A small image classifier, trained from scratch: widths [64, 112, 192], batches of 384.
Rows from block 2, named by matrix and row number. Each number is 128 + 32 x the weight over its row's rms, rounded and kept within 0 to 255. All counts start at 0. After the name is the row's rms in percent of the matrix's.
# c3: 3x3 conv (model.blocks.2.c3.weight, 64x64x3x3), inputs 48-63, a 3x3 kernel for each
c3.11 097 [133 151 136 136 135 114 154 143 131 141 141 115 111 125 136  63  75  59 123 105 101 110 141 137 163 174 132 103  81 139  85  98 141  80  86 127 174 182 163 139 142 144 105 112  79 145 136 148 159 127 119  97  89  96 126 145 122 119 150 123 102 113 143 157 168 132 119 139 152 117 129 153 171 154 117 137 131 110 105 139 126 134  97 119 118 133 125 167 156 152 128 111 106 147 137 114 180 159 126 153 157 134  87 119  91  81 120 132 139  92 133 129 132  73 150 144  84 142 128 151 140 101 115 130 112 128 146 129 165 153 140 162 139 155 125  36 110 188 118 100 110 157 103  75]
c3.12 101 [155 156 138 141 123 109  63  81  64 133 131 138 163 147 140 123 127 153 176 169 174 182 121 107 101 153 156 131  88 112  83  93 101 134 137 152 148 119  74 156  83  59 185  89 122 147 104  82  86 110 108 176 163 174 149 158 167 128 135 167 120  93 119 172 153 144 118 165 155  59  90 159 122 129 121 133 133 101 137 137 127 155 141 148 176 113 113 131 101  94 191 174 145 155 147 102 152  72  90 109 116 120 157 148 136 137 124 129  99 143 154 120 111 130  90  88  44 101 128 126 157 144 144 154 135 110 184 116 119 112 157 109 107 179 148 145 156 147  97  96 124  37  33 105]
c3.13 100 [133 108 104 152 145 150 130 130 141 148 144 128  97 144 122  99 117 114 109  98  43 130 128  45 180 154  92 171 149 132 125 115 151  68  81  95 126  60 114 102  65  97  34  70  49  48  47  83  53 110 105 114 154 172 113 119 180 131 153 171 106 122 117 133 159 179 166 129 150 166  98 156 104 115 118 115 126 127  98 119 125 146 140 135 144 146 144 145 122 159 142 147 106 152 131 127 154 104  68 129 112 140 122 121 137 148 141 167 118 143 166 117 103 179  93  62  97 109  98 119 100 106 139 115 158 145 128  80 126 139 133 126 177 161  99  92  77 114  65  82  82  88  86 110]
c3.14 102 [132 136 136  90 109 110  98 111 116 154 157 141 182 155 162 137 125 144 116 101 113 124 128 116 115  84 119 119 157 151 128 155 109 123 111 102  71  55 125 160 126 113 136 116  77  74 105 132  93  80  71  94 127 102 122 154 141 113 133 177 105 139 145 194 178 175 142 158 163  95 121 111 112 117 120 151 149 146 139 128 145  77  88  57 115 101  66  87  39  66 177 158 168 148 142  96 192 178 130 113 112 109 129 132 131 138 137 141 119 147 114 134 124 161  83  75  99 117 104 175 144 130 145 181 174 176 135  96  89  82 106  38  90 147 114 130  84 134 112 123 154 112 152 189]
c3.15 101 [ 80  84  76 119 119 111 174 165 150 112 114 145 141 159 151 165 118 166 196 147 154 132  93 155  91  31   5 147 112 164 127 115 143 124  70 112 135 109 102 134 122 118 145 141 141 113 152 146 153 198 203 161 206 156 142 150 161 120 153 162 150 186 191 134 116  88  95 123  89 154 126  68  94  75  81  99 130  97  89  86  80 131 110 124 117 124 117 102 117  84 166 109  86 181 120 136 140 126 146  96 129 100 124 153  98  94 117  88  82  92 133 131 107 133 144 139 111 135 105  99 137 111  99 135  96 113 121 107 139 159  97 111 174 133  83 127 150 144 140 138 170 120  79  89]
c3.16 102 [ 67  62  22 128 113 124 129 119 134 103 119 113 156 115 107 156 111  99 139 169 196  70 131 143 123 108 141 114  98 121 119 111 127 130 170 165 126 139 134  82 112 150 113 135 179  78 101 135 200 203 232  85  82  37 108 115 109 124 134 138 150 143 112 135  85  76 139 120 128 147 187 183 157 158 123  66  91  88 139 158 161  94 146 124  94  97 102 100  52  66 106 154 130  79 122 106 100  91  99 105  83  99 130 132 141 147 187 171 103 170 162  69 137 160  86 115 110 106 155 155 124 118 115  73  90  98  87 109  83 143 151 115 177 154 131 154 142 165 144 138 119 145 143 124]
c3.17 101 [155  94  78 111 109 118 127 127 148 135 142 146 147 118  91 120 122 107 135 187 180 193 182 205 124 106  73 154 118 154 146 129 146 146 131 107 113 113 116  79 105  70 118  98  80  89 127  81 111 136  99 165 186 165 152 135 129 149 134 142 151 151 156 124 158 131 128 138 114 126 147 140 191 163 154 114 131 180 128 127 107 109 131 118 151 138 163 158 186 177  95 132 116 173 179 186 156 176 132  96  95 131 145 142 160 137 133 114 111 137 120 156 161 184 119 148 170  92 106 112 123 135 144 145 122 140 137 185 138 142 175 196  85 190 178 176 117 119 159 157 143 156 148 184]
c3.18 101 [ 37 120 145 125 149 128 184 181 152 169 166 142 131 132 168  77  45 143 127 122 119 116 121  91  80  86  92  95 111 124 120 136 104  89 134  76 118 115 106  78 116 147  68 120 150 127 149 179 132 125 147 139 104 148 149 113 114  84 120 172 138 120 141  55  87 100  77 140 146 146 147 142 119 101 117  96 110 118 135 136 103 105  93 135  98 118 122 103 101  96  52 110 146 110 161 197 195 130 140 148 140 143 124 132 121 105 131 130  72  71 131  92 152 165 111 126 124 189 149 142 126  53 162  51 103 186 129 138 126 113 131 144 130 106 116  96  85 118  79 137 127 104 136  93]
c3.19 105 [135 138 136 128 128 111 119 100 128 136 108 100 139 107 123 155 148 135 139 166 161  98 138 132 126  99  80 165 141 146 151 136 109 131 157 173  23 135  73  85 142 131 128 129 137 101 127 138 147 167 167  82 115  98 165 154 179 151 144 151 148 164 161 103 125 127 118 120  99 113 107 135 100  68 114 170 126 167 158 116 128 124 108 120 121 100 126 112 100 146 133 159 182 124 107  80  94  95 105  59  81 114 114 123 168 150 153 131 127  80  98  81  74 108  74 106 118 123 102 119  67 120 112  99  51  37 121 167 143  89 111 144  67 118  37  58 100 128  96 112 150 124 161 145]
c3.20 099 [119 122 133 173 163 152 124 117 125 126 110 109  83 127 122 130 104  59 141 114  65 122 109 110 166 119  96 111 109  90 115  80 143  97  64 115 176 166 166 110 128 136 118 135  97 172 144 121 157 104 123 123 133 154 115 162 116  64 101  96  91 164 114 110 164 128 107 111 117 128  87 104 187 149 138 178 150 148 110 102 114 160 206 187 138 157 143 173 177 179 118 114 119 127 122 107 104  89 116 180 188 163  69  93  53 105 112 109 119 155 121  71 110  40 159  73  65 146 131 130 101 127 153  97 139 188 143 107 117  96 121  95 110 114 107 122 156 207  93  96 134 154 138  99]