From a checkpoint of a small image classifier.
Model: 1.43M parameters, 32-pixel images, arch repvgg, norm batchnorm, activation silu, depths [3, 3, 3], widths [64, 112, 192].
Training: 36500 steps, batches of 384.
Data: trained on retinal OCT scans (Kermany 2017), 142.4 epochs.
Rows from block 3 of a small image classifier, named by matrix and row number. Rows with one number belong to one channel. Each number is 500 + 25 x the weight over its row's rms, rounded and kept within 0 to 999. All counts start at 0. Numbers have three digits each. After the name is the row's rms in percent of the matrix's.
After each channel's rows are labels from the 100 images, of 14848, where the channel reaches its highest value: "top examples" is what is common among them. Only what is clearly more common there than usual is listed. The data: retinal OCT scans (Kermany 2017). In brackets: how many of the 100, against the usual share in percent.
# c3: 3x3 conv, stride 2 (model.blocks.3.c3.weight, 112x64x3x3, each kernel summed), inputs 0-63
# c1: pointwise conv, stride 2 (model.blocks.3.c1.weight, 112x64x1x1), inputs 0-63

c3.45 090:477467497462511501502499509494501487452513496513560525482502512488480509486528542487501570492451504504493485482500510528485474471483429516488496524473513548498503471503486447517497482490506530
c1.45 087:477474498482477514485497494463493477505490525512532528463495519482478502486520536509498555466468499496471487473518474513468467482476404511516491530481523529506509465491491489522490483464496532
top examples: finding: diabetic macular edema (95 vs 11.7)

c3.74 108:469487450447493478517489498506505505451489460519525510466484516451519450467512500502470484492534484500523488499527500451451522481515492511459501514533468467489509507479478486470517504490471520
c1.74 089:453502480483474500530470507507484495433501450517523513480474492456507445479521509510466506483525490475503480490530496459472523504511498519444520509529477466477494495489485488464527472490469513
top examples: finding: choroidal neovascularization (81 vs 29.3)

c3.77 103:525489524471504509528538513504528537522510506480497505506534521489496480468485483483529519508532489530520524470441493547541499490519455547505462513543502507486501508494532479486470516503535553
c1.77 097:507486524462498529528519521498509546524523515471458507494549519490493481449486468490529509500520472517519491496437487520527514502507462524503462520522511480496485501514525520495462507495523570
top examples: finding: diabetic macular edema (35 vs 11.7)

c3.73 090:500490483474495509544530537513494496503495485478483501470522505479487472483442457472486481528486489466454519488468491467495519486467482518478515494548503425497483527466516466485469473500509508
c1.73 104:502488472506468508504527536490472485493498489467493480489518521494465467479465464463473500521496466448473501494484485489501503516439490501493494488536493412497471506474517480469457503495512520
top examples: finding: diabetic macular edema (53 vs 11.7)

c3.72 116:510510514510498485498472483474465496489447477487521485504512497522499535500441520503518496544495478493477511441484524533474512453505466502483507495525459488508474525504527459484504443474497451
c1.72 097:509513516505493490496458481468474502482461462497538500492519507521495533491433535500525501542476499511467502446477515516472507463517475476494505500518455491511486528494531454481504453472480471
top examples: finding: drusen (72 vs 7.4)

c3.39 096:529528522477492495491524477486484439491494543470469537500453468522487496507479486494505507512493483501486555483472512532526497517480510468474510523536481462526501487475529485517524556464534515
c1.39 090:553523501485486498474517483473502448515497532476466525506452489516478499510497503503515508500493501498487532467483505510533476536474517456493531523533495477541527482460547508513501569478521520
top examples: finding: choroidal neovascularization (65 vs 29.3)

c3.111 092:529479511482531456479482531538488488490432494496460494466508498483524525510492495488511504487500519489498471511516489504476468478451495555504502509483497485456460453491466463450509488494468490
c1.111 104:523495515494554479508482501524514481495441471519497542481523508471532529495507487499518529511489504529488468508517488529503472488491508555475506500486500496472446457501497429460528484496482472
top examples: finding: choroidal neovascularization (64 vs 29.3)

c3.78 088:498506502472461500473502480453519500489502521540522458478521499490453473519527494453512493467484523428528531511477527519482507485506471471504449507482459511518518526497524501513473486470479517
c1.78 114:497491483486445503463491481444505505507513520519512435463515512489433496502518473480508502480482509432535524511494526511496521510504476499513437513498468486529504523489512520504482482480493509
top examples: finding: diabetic macular edema (71 vs 11.7)

c3.37 097:528483471486488461478504525477546514557524478550553489518535552488517538513477519496485481502525492486480495510509478548519484488537501486516478493521508512492508493493438491463496477491494523
c1.37 086:528491481497495490498509522470519508524502507552589529524543548493510517493473510512479484484532524476491512501539476547492497502519500471536498515539508523490499505507446489453500494507483512
top examples: finding: diabetic macular edema (62 vs 11.7)

c3.5 094:512466461518512479488482507540514485475534484490532507514543501422509511483506477481505516515497576490523506531458539486505468469511505536500475483519484517488501510522485468481497473509492467
c1.5 098:471455415530513466471509526503514493482537483468522504495526507443493520471506495503516493496510550480526508540483551491507487475503480519519477513513501514501501494530502459474492477510489469
top examples: finding: normal (81 vs 51.6)

c3.38 104:505503509492474501495562496516500511512523521512504456539474535478512463536551479491487504482495439514509491506491525522511514498493510485479474534550481442491466530507493509526555486497520511
c1.38 092:517489507466448517498546488514490508496525510505502457515480542490498447521521501493473486463500448497505506512466538516506503503475490485491452524541481425487456495509484523509525489482495506
top examples: finding: choroidal neovascularization (72 vs 29.3)

c3.43 095:500501494491465503485484497459485486491478497482526463494491551506496470535519526497487486500466490525475507486496453496493465509522441500477449522452510460491528516463453486511476472504518455
c1.43 103:501517484500491472489491502472482485493488518518536504490486552503508459533490502471515492494467466515489527506505427493517457526558478513489453518474534476483520515469455492493471453502511486
top examples: finding: diabetic macular edema (88 vs 11.7)

c3.52 092:499485475460487498518506486517516415465470501518488522503473414503486497489459525524465487494475489493488522491518498469521489481511515526491516445498482501501503481533504460521522494474502507
c1.52 094:484489494472500484515502500522528433450514514489521530518462442509473540475455531513473480515492485490474490481516521479519502465514521529516510467541481500516511488525486465528530493481513461
top examples: finding: choroidal neovascularization (94 vs 29.3)

c3.23 096:536478481491479517507526510506488488527486496506561506534483519496531502537501514463476475464505451502487516472564484546521549537472506504509489465505482502526500475506471503466481473467515512
c1.23 090:525480485501465523514491500499471492534495499481524470512471530495523462511483495494471445479490460489476524453540492538505544542455503490532489486494477480524492492496478501478451474457517527
top examples: finding: diabetic macular edema (68 vs 11.7)

c3.31 109:524487506485510487478496467500504533522540497537524500464508499494509513471493472554503500463550510446506532457530489544470503453492465474489476501502519512500513448509477470463486481508486509
c1.31 095:530483517513513496477484469482504524505523474532529508484520520517516521482477452540500501454558514475524509468510489533478511449495478471496493506503531515529498439518490458448491484509494523
top examples: finding: normal (97 vs 51.6)

c3.71 097:510511494563496471492478497494479485518519515464533565497472477514489488499490454478515533514500487492435496495492518500486491462497432493507515488489482493472504519542524464522495508500534535
c1.71 123:477499503536493486527485479490487497536528525456530548480471471508521489473468446479494520495507482507418480503472521489512502437498449510503495495500481504453495516515511504514490513507520485
top examples: finding: choroidal neovascularization (79 vs 29.3)

c3.48 093:484489493485533513514533475535525530499500481491513456554496485509529519497455534496522517541488469483527540494542439487492503492499493481452529544514473484497497491469523478531502482511479472
c1.48 102:488490504487533505533528502497510527487479440500531484540513496509539532522471520509516525512488490499525543495555455515522507482521510491470517558484483500530496479461504469540521496500484452
top examples: finding: diabetic macular edema (44 vs 11.7)

c3.66 103:456521494509503522435507498487523497519492489451493538461459509522483497516510489506473492517469513519497502512507490466458525470490504511486479487541484506519474506474444435446484511499489502
c1.66 097:475534478501499526443505482472536523513477491463514545472441541527477501512481509539475479526463512495485509514516486455465521477489507523480505499525489505536488487500463464462482503488482519
top examples: finding: drusen (30 vs 7.4)

c3.58 096:473475529468515499489496513516484487469508447522529497488522482467532463471524502506477497487471524474539520477500462506511515492524497465476486450449535503522516540491460467466526470487479489
c1.58 090:488486515472523525486471515521490496455489464528517523500530485481527428514547507519467500502470528495534511481522493513501490504518489486514495438479526491510521541476451472467529490497513531
top examples: finding: diabetic macular edema (51 vs 11.7)

c3.82 097:469467465508483527528499507504511517491501468470461515494495476476512520440530510505493448476501510488531456523471499470491506491481501504520435529498448501443483492473509486496496490511459492
c1.82 098:459477467505486511504499485480523523479513469433458521481476460470493522451520504505488479498505495482510445516460499479496508485466512507496439526485441499468488476500519470483497501502492487
top examples: finding: normal (98 vs 51.6)

c3.18 093:499506495469518507508497479512504490519538461499497472509477469504477508473486483490447549564465474476489506495510483461545527523494479482458493498496480484496469473530483460454466484480535507
c1.18 092:496509498501554480505503484513516494512540482513519478529489500500489531490475492490474543560468503466538505490493519482527556514528454474462487492541476486507451505508494445484482485487530500
top examples: finding: choroidal neovascularization (60 vs 29.3); finding: diabetic macular edema (40 vs 11.7)

c3.53 103:470502476488493467502478537479485484510499513525562497467439530467484480450497509509491539478467542470503532534501503496500513474517506462516496502477525498533530533531463484525500496521489522
c1.53 092:457513465459471467505497523494490498507517514529545478456439531496486474448502519510503525484454535479501524519489503477490522482520502452497477502475517501519532524521450489520496483517495525
top examples: finding: diabetic macular edema (31 vs 11.7)

c3.12 105:506469503507504470493553545493483496453496521456520492472550502480526498511483471535497523527485508509484432497485547456489471478506482450480528514526516521490477496470503480477493516508509500
c1.12 094:519483513493508498485530531503454506478484523489500462466530493472511491491488479534487511537435505517473439478481550446479487465497477478494516507513531511469464484453495524497498500488495488
top examples: finding: diabetic macular edema (91 vs 11.7)

c3.107 111:480539474514471481518484517509496501494498519548529454531559504453484480500494500501496517481506519454473489489506506511471520448459463490489517525505462512487502459491506490484504482460439500
c1.107 086:504546478512479473531493530488503484479520498559523481539551501486495488525488514464520516482482536457482500492526504518446510459474462497468537528504470527503494482485488473495508499447488505
top examples: finding: diabetic macular edema (70 vs 11.7)