From a checkpoint of a small image classifier.
Data: trained on retinal OCT scans (Kermany 2017), 98430 training examples, 142.4 epochs.
Rows from block 6 of a small image classifier, named by matrix and row number. Rows with one number belong to one channel. Each number is 128 + 32 x the weight over its row's rms, rounded and kept within 0 to 255. All counts start at 0. Numbers have three digits each.
After each channel's rows are labels from the 100 images, of 14848, where the channel reaches its highest value: "place" is the part of the image that holds the peak; "top examples" is what is common among them. Only what is clearly more common there than usual is listed. The data: retinal OCT scans (Kermany 2017). In brackets: how many of the 100, against the usual share in percent.
# c3: 3x3 conv, stride 2 (model.blocks.6.c3.weight, 192x112x3x3, each kernel summed), inputs 0-55
# c1: pointwise conv, stride 2 (model.blocks.6.c1.weight, 192x112x1x1), inputs 0-55

c3.13:134120101130130138128131143142128107119134117108134088114126104124129093080113118103109125136122045069105140086078093116115107121086072114083064129118095013092092124098
c1.13:164153061104145196144251155175127149146113143120180151119151094149139113128168104124131192222123102128105151100100119147117117149131131104109100158126072110116097112122
place: centre (96 vs 25)
top examples: finding: normal (100 vs 51.6)

c3.43:121110109117114106126092111092123096116123123120106076093118097122133078109107115115104112096111081087121119109114104116095125107046118108100098118101097012087114120104
c1.43:120111127169117112133137102116093086152135197123153049152152156171079184076125199112120123137120171086093123101103140079081121143154114114113128151161169120096155163118
place: centre (62 vs 25); middle right (31 vs 12.5)
top examples: finding: choroidal neovascularization (63 vs 29.3); finding: drusen (31 vs 7.4)

c3.79:128134134130124136131166121126124162129124132139143175148135169117125171155155134139198133146143169160137131166165144146145147143209134143184148129135173192157160138166
c1.79:083096109181116062149212054069174084110149107193138142154072098119167124121110147140124119093122148153130133128131126159122136072124119076148093066120113162136127164140
place: centre (76 vs 25)
top examples: finding: choroidal neovascularization (87 vs 29.3)

c3.24:128129146142125140126127116127123150140126146158147171146130174115121169162140133155183141138146203193145124170159162152145162143177152144189154129165151206147158154175
c1.24:095133112051128043093082086113154106157156131146102151115125124093085052055024127129098132145119123131105182114118096154123167192148067138141116141110077085127148125099
place: centre (97 vs 25)
top examples: finding: diabetic macular edema (99 vs 11.7)

c3.73:126110103117123095126089131114121102099127108099106071104116088120129089102100115095091113108108075084114123086090090107103101107087099099075098127081080050084092110074
c1.73:102136097108133151164075106177172135133127113081128154125158126103138137111194099100129116160098017089152129166125119077090129113134103193092139130149081090099135134108
place: middle left (76 vs 12.5)
top examples: finding: normal (81 vs 51.6)

c3.104:124120115122123111126071128113127114111127111122109099099121108117126103117103125111109115121109107093114124083091105109120117114068124112065106125099100054078105124111
c1.104:132237150075134146127101141124098113107147094135153153083115093131180138166103107111130125183136111142118129088133139112172133159099131067078091161098086165153118174120
place: centre (97 vs 25)
top examples: finding: normal (96 vs 51.6)

c3.112:132143141142132150130178132149132144143132142147158168147133159137128159148160133144179144137145189167147134186168155154142152145180138143201140128166156174155175141143
c1.112:113107114126110112104226109083123127048164138133111110140109141111124109170157132133147164083075108113118152106118086084090124062113147156139131125166137165141081143104
place: centre (74 vs 25)
top examples: finding: choroidal neovascularization (98 vs 29.3)

c3.171:131128106115126117131133139125142114101136106087124034114121102140149087098115104092125116119129058070122142105124087116104114119107058107112076133089083036089115092072
c1.171:106175133071177140111133151181111145151183117116147122072132139091079122179181118139093193136118141144138170156134148124121165129123121069158133105102121071105157124135
place: middle right (54 vs 12.5)
top examples: finding: normal (99 vs 51.6)

c3.167:124119114119127110127098129121129115111130111111114094099124105122125096100111123110090121124112097069113130084089102108117110116082112106070095125101089033064107123094
c1.167:087122102117079120091156120122070117165137160095126130094132129142086136185073183141087131163064182128100148081139167096135132091129144143138155099136070094074121148113
place: bottom centre (71 vs 12.5)
top examples: finding: normal (82 vs 51.6)

c3.146:135127096127137117133113141130122108106135117092114062105133101134140094087107125094095107125120040082114135085094073101117093115121084111066103135080083036081078114082
c1.146:142103121107090152094149105115115092191083136105130113147144043144115141167112108081116133122125087157070113120169165101166152150160106155182117171135074081145081111117
place: centre (97 vs 25)
top examples: finding: diabetic macular edema (96 vs 11.7)

c3.95:130142149136124141125159128134134143137125140158143160141129150133130161156149136157181136127139207173144125171163162160135158141155145139208138125159161175151174143151
c1.95:136161143133140137131080172121136139088102127135049125124168115109097109163133163187101085118137126187066104065120105119113164044057156088078125101153133160129161102146
place: centre (76 vs 25)
top examples: finding: choroidal neovascularization (88 vs 29.3)

c3.18:117110102114110083129084117089124099099118107101101076107113091112133083120101116101100100104103083077114117091091090106103108104074103107084104129076099071090093108094
c1.18:102108144167091157071125034140105135110144128158130070137142162103118137085142165143152146131103083112109112127091073148133149112164103112070067161149129089145111144072
place: middle left (77 vs 12.5)
top examples: finding: normal (91 vs 51.6)

c3.41:133122118123143115126128144134124114101130115096122096108125107144120100078120093092100119123125074045124125110125092117115116112117078098109092138112065000098112105059
c1.41:100182156160120125132165156108176096067141176162142128150100165168088150122099150050144107117167187143122173114141143091088134155148107143132124095128146156140134097145
place: bottom centre (47 vs 12.5)
top examples: finding: normal (78 vs 51.6)

c3.125:141142151146136149124179136157131143150128144137156169148141156142134163138157132145187143139152173179145129187185148158142148153205137144198145135173157167152159138152
c1.125:152146104110158117125104142116131144151116091127109119135113142154134126057120080139090150140127129143127133142115100134130086102120117128165009104107114114114137128152
place: middle left (34 vs 12.5)
top examples: finding: diabetic macular edema (77 vs 11.7)

c3.32:134148150141138148129171126141126152152131150151156162155135165142119179149158139156162140139157172203147129177169151151144144147205143156187154130164162189171160139167
c1.32:092112123102148147155145140146122133070088098085100101073112088176086074171166100087151111074157087089111107142075146124075197077179173143160133152120096114132157144127
place: bottom left (49 vs 6.2)
top examples: finding: diabetic macular edema (71 vs 11.7)

c3.161:117121119118124110129101133114132107107131107109105073103127101123126098096109124099108110123110076085108126071087067100107094120109083114061090124069079047070087111079
c1.161:084177117122150154151151101156138123128117096068113141156106122135157169171143124060098139137125125190136073140154137097081202138149093177147166158088110134110101118126
place: centre (98 vs 25)
top examples: finding: normal (99 vs 51.6)