From a checkpoint of a small image classifier.
Model: 1.43M parameters, 32-pixel images, arch repvgg.
Training: ademamix at rate 0.00105, batches of 384.
Data: trained on retinal OCT scans (Kermany 2017), 98430 training examples, 142.4 epochs.
Rows from block 6, named by matrix and row number. Each number is 128 + 32 x the weight over its row's rms, rounded and kept within 0 to 255. All counts start at 0. After the name is the row's rms in percent of the matrix's.
# c3: 3x3 conv, stride 2 (model.blocks.6.c3.weight, 192x112x3x3), inputs 30-39, a 3x3 kernel for each
c3.41 008 [123 129 124 101 129 111 135 131 137 122 126 120 116 117 115 136 142 137  75  77 104 114  96 103  71  62  73   0  23  73  51  31  76 122  99 121 132 127 125 127 121 124 119 120 126 119 118 118 132 125 136 125 129 128  97  95 104 123 120 118 128 123 119 107 115 113 111 111 111 149 156 160  82  92 111  82  86  98 116 123 114 108 116 117 119 117 114 129 128 130]
c3.43 010 [119 126 107  49  72  73 119 125 120 124 125 120  91  88 104 122 128 126 111 112 110 108 106 102  19  71  55 131 110 116  57  30  77 107 106 111 123 125 128 119 120 123 118 123 123 122 123 120 120 119 121 119 124 117 115 118 119 106 112 114  95 112 116 120 119 120  99 109 106 124 123 123 124 113 125  96  91  88 107 111 118 122 124 124 105 116 116 117 119 120]
c3.54 174 [131 135 132 141 145 162 131 136 132 137 148 144 172 180 180 138 142 141 167 181 174 162 177 170 168 172 173 145 159 152 181 191 191 154 160 168 144 143 148 137 143 139 154 141 151 127 131 136 136 133 136 129 129 132 172 172 189 175 183 177 190 180 188 127 131 138 181 197 202 139 140 147 144 134 152 158 156 175 159 148 165 144 143 154 159 158 162 148 144 145]
c3.73 531 [110 114 111 102 105 111 107 109 114 113 117 118  93  90  99 116 116 116  61  63  69  84  89  88  80  81  82  87  81  95  74  60  87  98  91  96 107 117 110 117 115 122 115 118 114 119 121 117 125 130 129 122 127 116  59  89  78  98 102 104  79  93  91 101  96 102  72  66  73 107 104  99  86  87  97  80  87  85  93 104 108  99 115 106 101 107 103 112 118 111]
c3.78 357 [109 115 113 106 117 106 116 123 123 117 108 109 107 102 107 121 124 125  36  37  50  86  85  87  80  83  76  82  69  67  82  45  70  98  85  84 114 117 112 123 121 124 111 121 115 125 125 111 128 128 126 137 138 135  68  91  79 116 112 114 103 111 108  99  98  94  90  85  80 108 110 103  79  89  93  91  88  80 111 116 105 105 117 109 117 116 115 115 121 120]
c3.79 008 [125 129 129 163 167 175 126 129 130 122 126 124 162 166 159 135 132 129 149 142 139 170 144 142 188 177 179 133 127 124 158 182 194 147 152 152 136 133 126 138 133 139 146 132 127 122 124 130 130 134 132 135 127 134 146 121 117 165 151 154 206 168 181 149 136 132 190 183 165 151 148 146 139 135 125 139 127 130 173 143 152 131 130 122 149 144 151 156 149 144]
c3.80 266 [118 125 120  95  95  95 109 108 106 118 119 123  95  83  95 100  98 104 111 115 117  99  96  94  72  74  76 105 105 109  79  67  69  69  65  67 119 120 120 121 117 122 100 106 109 121 122 122 119 118 116 128 127 118 101 104 104  97 102 105  67  79  79 108 107 114  69  67  74  97  95  92 115 118 122 109 111 109  93  90  99 119 121 121 108 109 102 112 115 115]
c3.95 007 [129 132 134 128 123 121 127 126 127 142 140 141 145 142 152 129 125 121 240 236 241 191 186 197 161 156 148 159 175 166 158 169 168 164 171 164 163 153 166 136 129 132 141 129 122 131 130 140 124 127 129 116 116 114 220 207 245 159 136 141 142 122 111 169 162 169 188 177 166 136 130 123 161 139 161 167 158 175 155 146 149 170 159 178 160 154 159 142 136 141]
c3.104 025 [129 129 128 117 117 121 123 120 116 121 120 120  94  99 108 111 112 118 115 117 113  97 110 111 104 116 109 115 113 108  94  92  83  93  88  91 119 118 123 114 128 123  97 111 110 128 128 128 124 123 121 125 123 122 110 113 113  69  93  91  45  89  80 100 104 108  58  74  79 114 114 117 112 118 118 109 114 114  87 101 102 116 117 117  97 102 101 112 119 125]
c3.112 041 [132 137 138 138 142 146 128 131 133 136 137 137 158 158 155 140 139 137 226 217 205 193 181 178 164 156 157 154 164 165 160 174 189 154 162 171 158 147 148 145 137 143 153 141 146 132 130 137 136 136 136 131 131 136 214 185 198 187 167 172 184 166 180 165 157 155 191 174 195 150 153 153 161 147 150 157 152 158 156 149 151 164 153 153 163 153 157 147 143 145]
c3.120 006 [141 139 135 141 137 138 137 137 141 139 139 138 145 155 140 148 148 139 167 170 177 151 162 170 155 152 161 155 179 185 171 180 203 170 175 189 142 145 142 134 133 132 152 152 149 136 135 142 122 127 137 110 110 122 175 178 185 176 156 167 177 152 153 155 162 160 183 184 171 160 164 161 156 158 166 144 145 165 147 152 141 154 142 146 146 141 159 155 154 150]
c3.125 093 [135 129 131 142 136 150 140 138 140 133 146 142 149 167 163 144 153 150 173 188 206 143 170 170 151 160 159 153 179 187 162 176 203 145 175 195 133 138 141 136 152 134 152 151 154 127 125 128 129 129 127 132 133 133 145 173 188 162 166 192 183 191 234 156 165 170 171 186 203 179 194 195 141 142 156 137 145 146 145 148 154 159 152 168 145 156 168 144 151 155]
c3.146 477 [120 128 122 114 124 124 135 135 133 115 115 113 121 117 121 132 130 132  24   1  21  65  55  56 112 108  83  91  72  78  94  70  93 117 110 102 106 106 102 120 114 120 127 132 128 126 132 126 137 135 136 135 141 136  42  36  35 114 107 110 144 124 131 106 104 104 125 102 111  95  81  85  68  79  60  81  75  61 112 112 111  92 107  93  99 102 109 119 128 114]
c3.156 787 [105 112 106 116 106 109 116 120 114 118 110 108  97  77  81 101  98 104 124 124 120 102  95  97 109 109 115 125 125 121 119 106 101  97  92  88 118 120 118 120 118 119  98 103 104 116 113 105 113 113  98 111 114 106  75  84  72  93  87  88  68  70  67 105 102 104  67  57  62 113 111 114 112 107 109  99  88  87  98  88  99 112 111 106 109 105 102 105 111 110]
c3.161 525 [137 128 117 134 132 120 110 115 118 124 118 128  99  95  99 114 105 113  71  76  76  72  66  61  99  92  94  95  88  86  86  90  87  89  86  79 106 102 105 110 111 112 115 110 106 126 135 129 120 126 125 126 123 127  59  45  46  90  79  84  91  84  88  99  97 104  80  59  67 103  99  99  50  69  49  77  79  72  78  79  81  90 100  82 104  99  99 113 117 113]
c3.167 058 [130 130 127 123 123 116 121 124 121 122 122 122 102  96 101 117 116 117  88  85  94 109 106 110 101 101  98 102 101 105  48  22  68  68  65  81 111 115 106 120 121 121 108 111 110 130 130 126 130 130 130 132 135 128  85  78  82  95  96  96  79  81  85  85  93  97  68  72  73 113 112 111  91 104 104 102 109 103 102 107 107 114 113 111 100 103 102 113 113 114]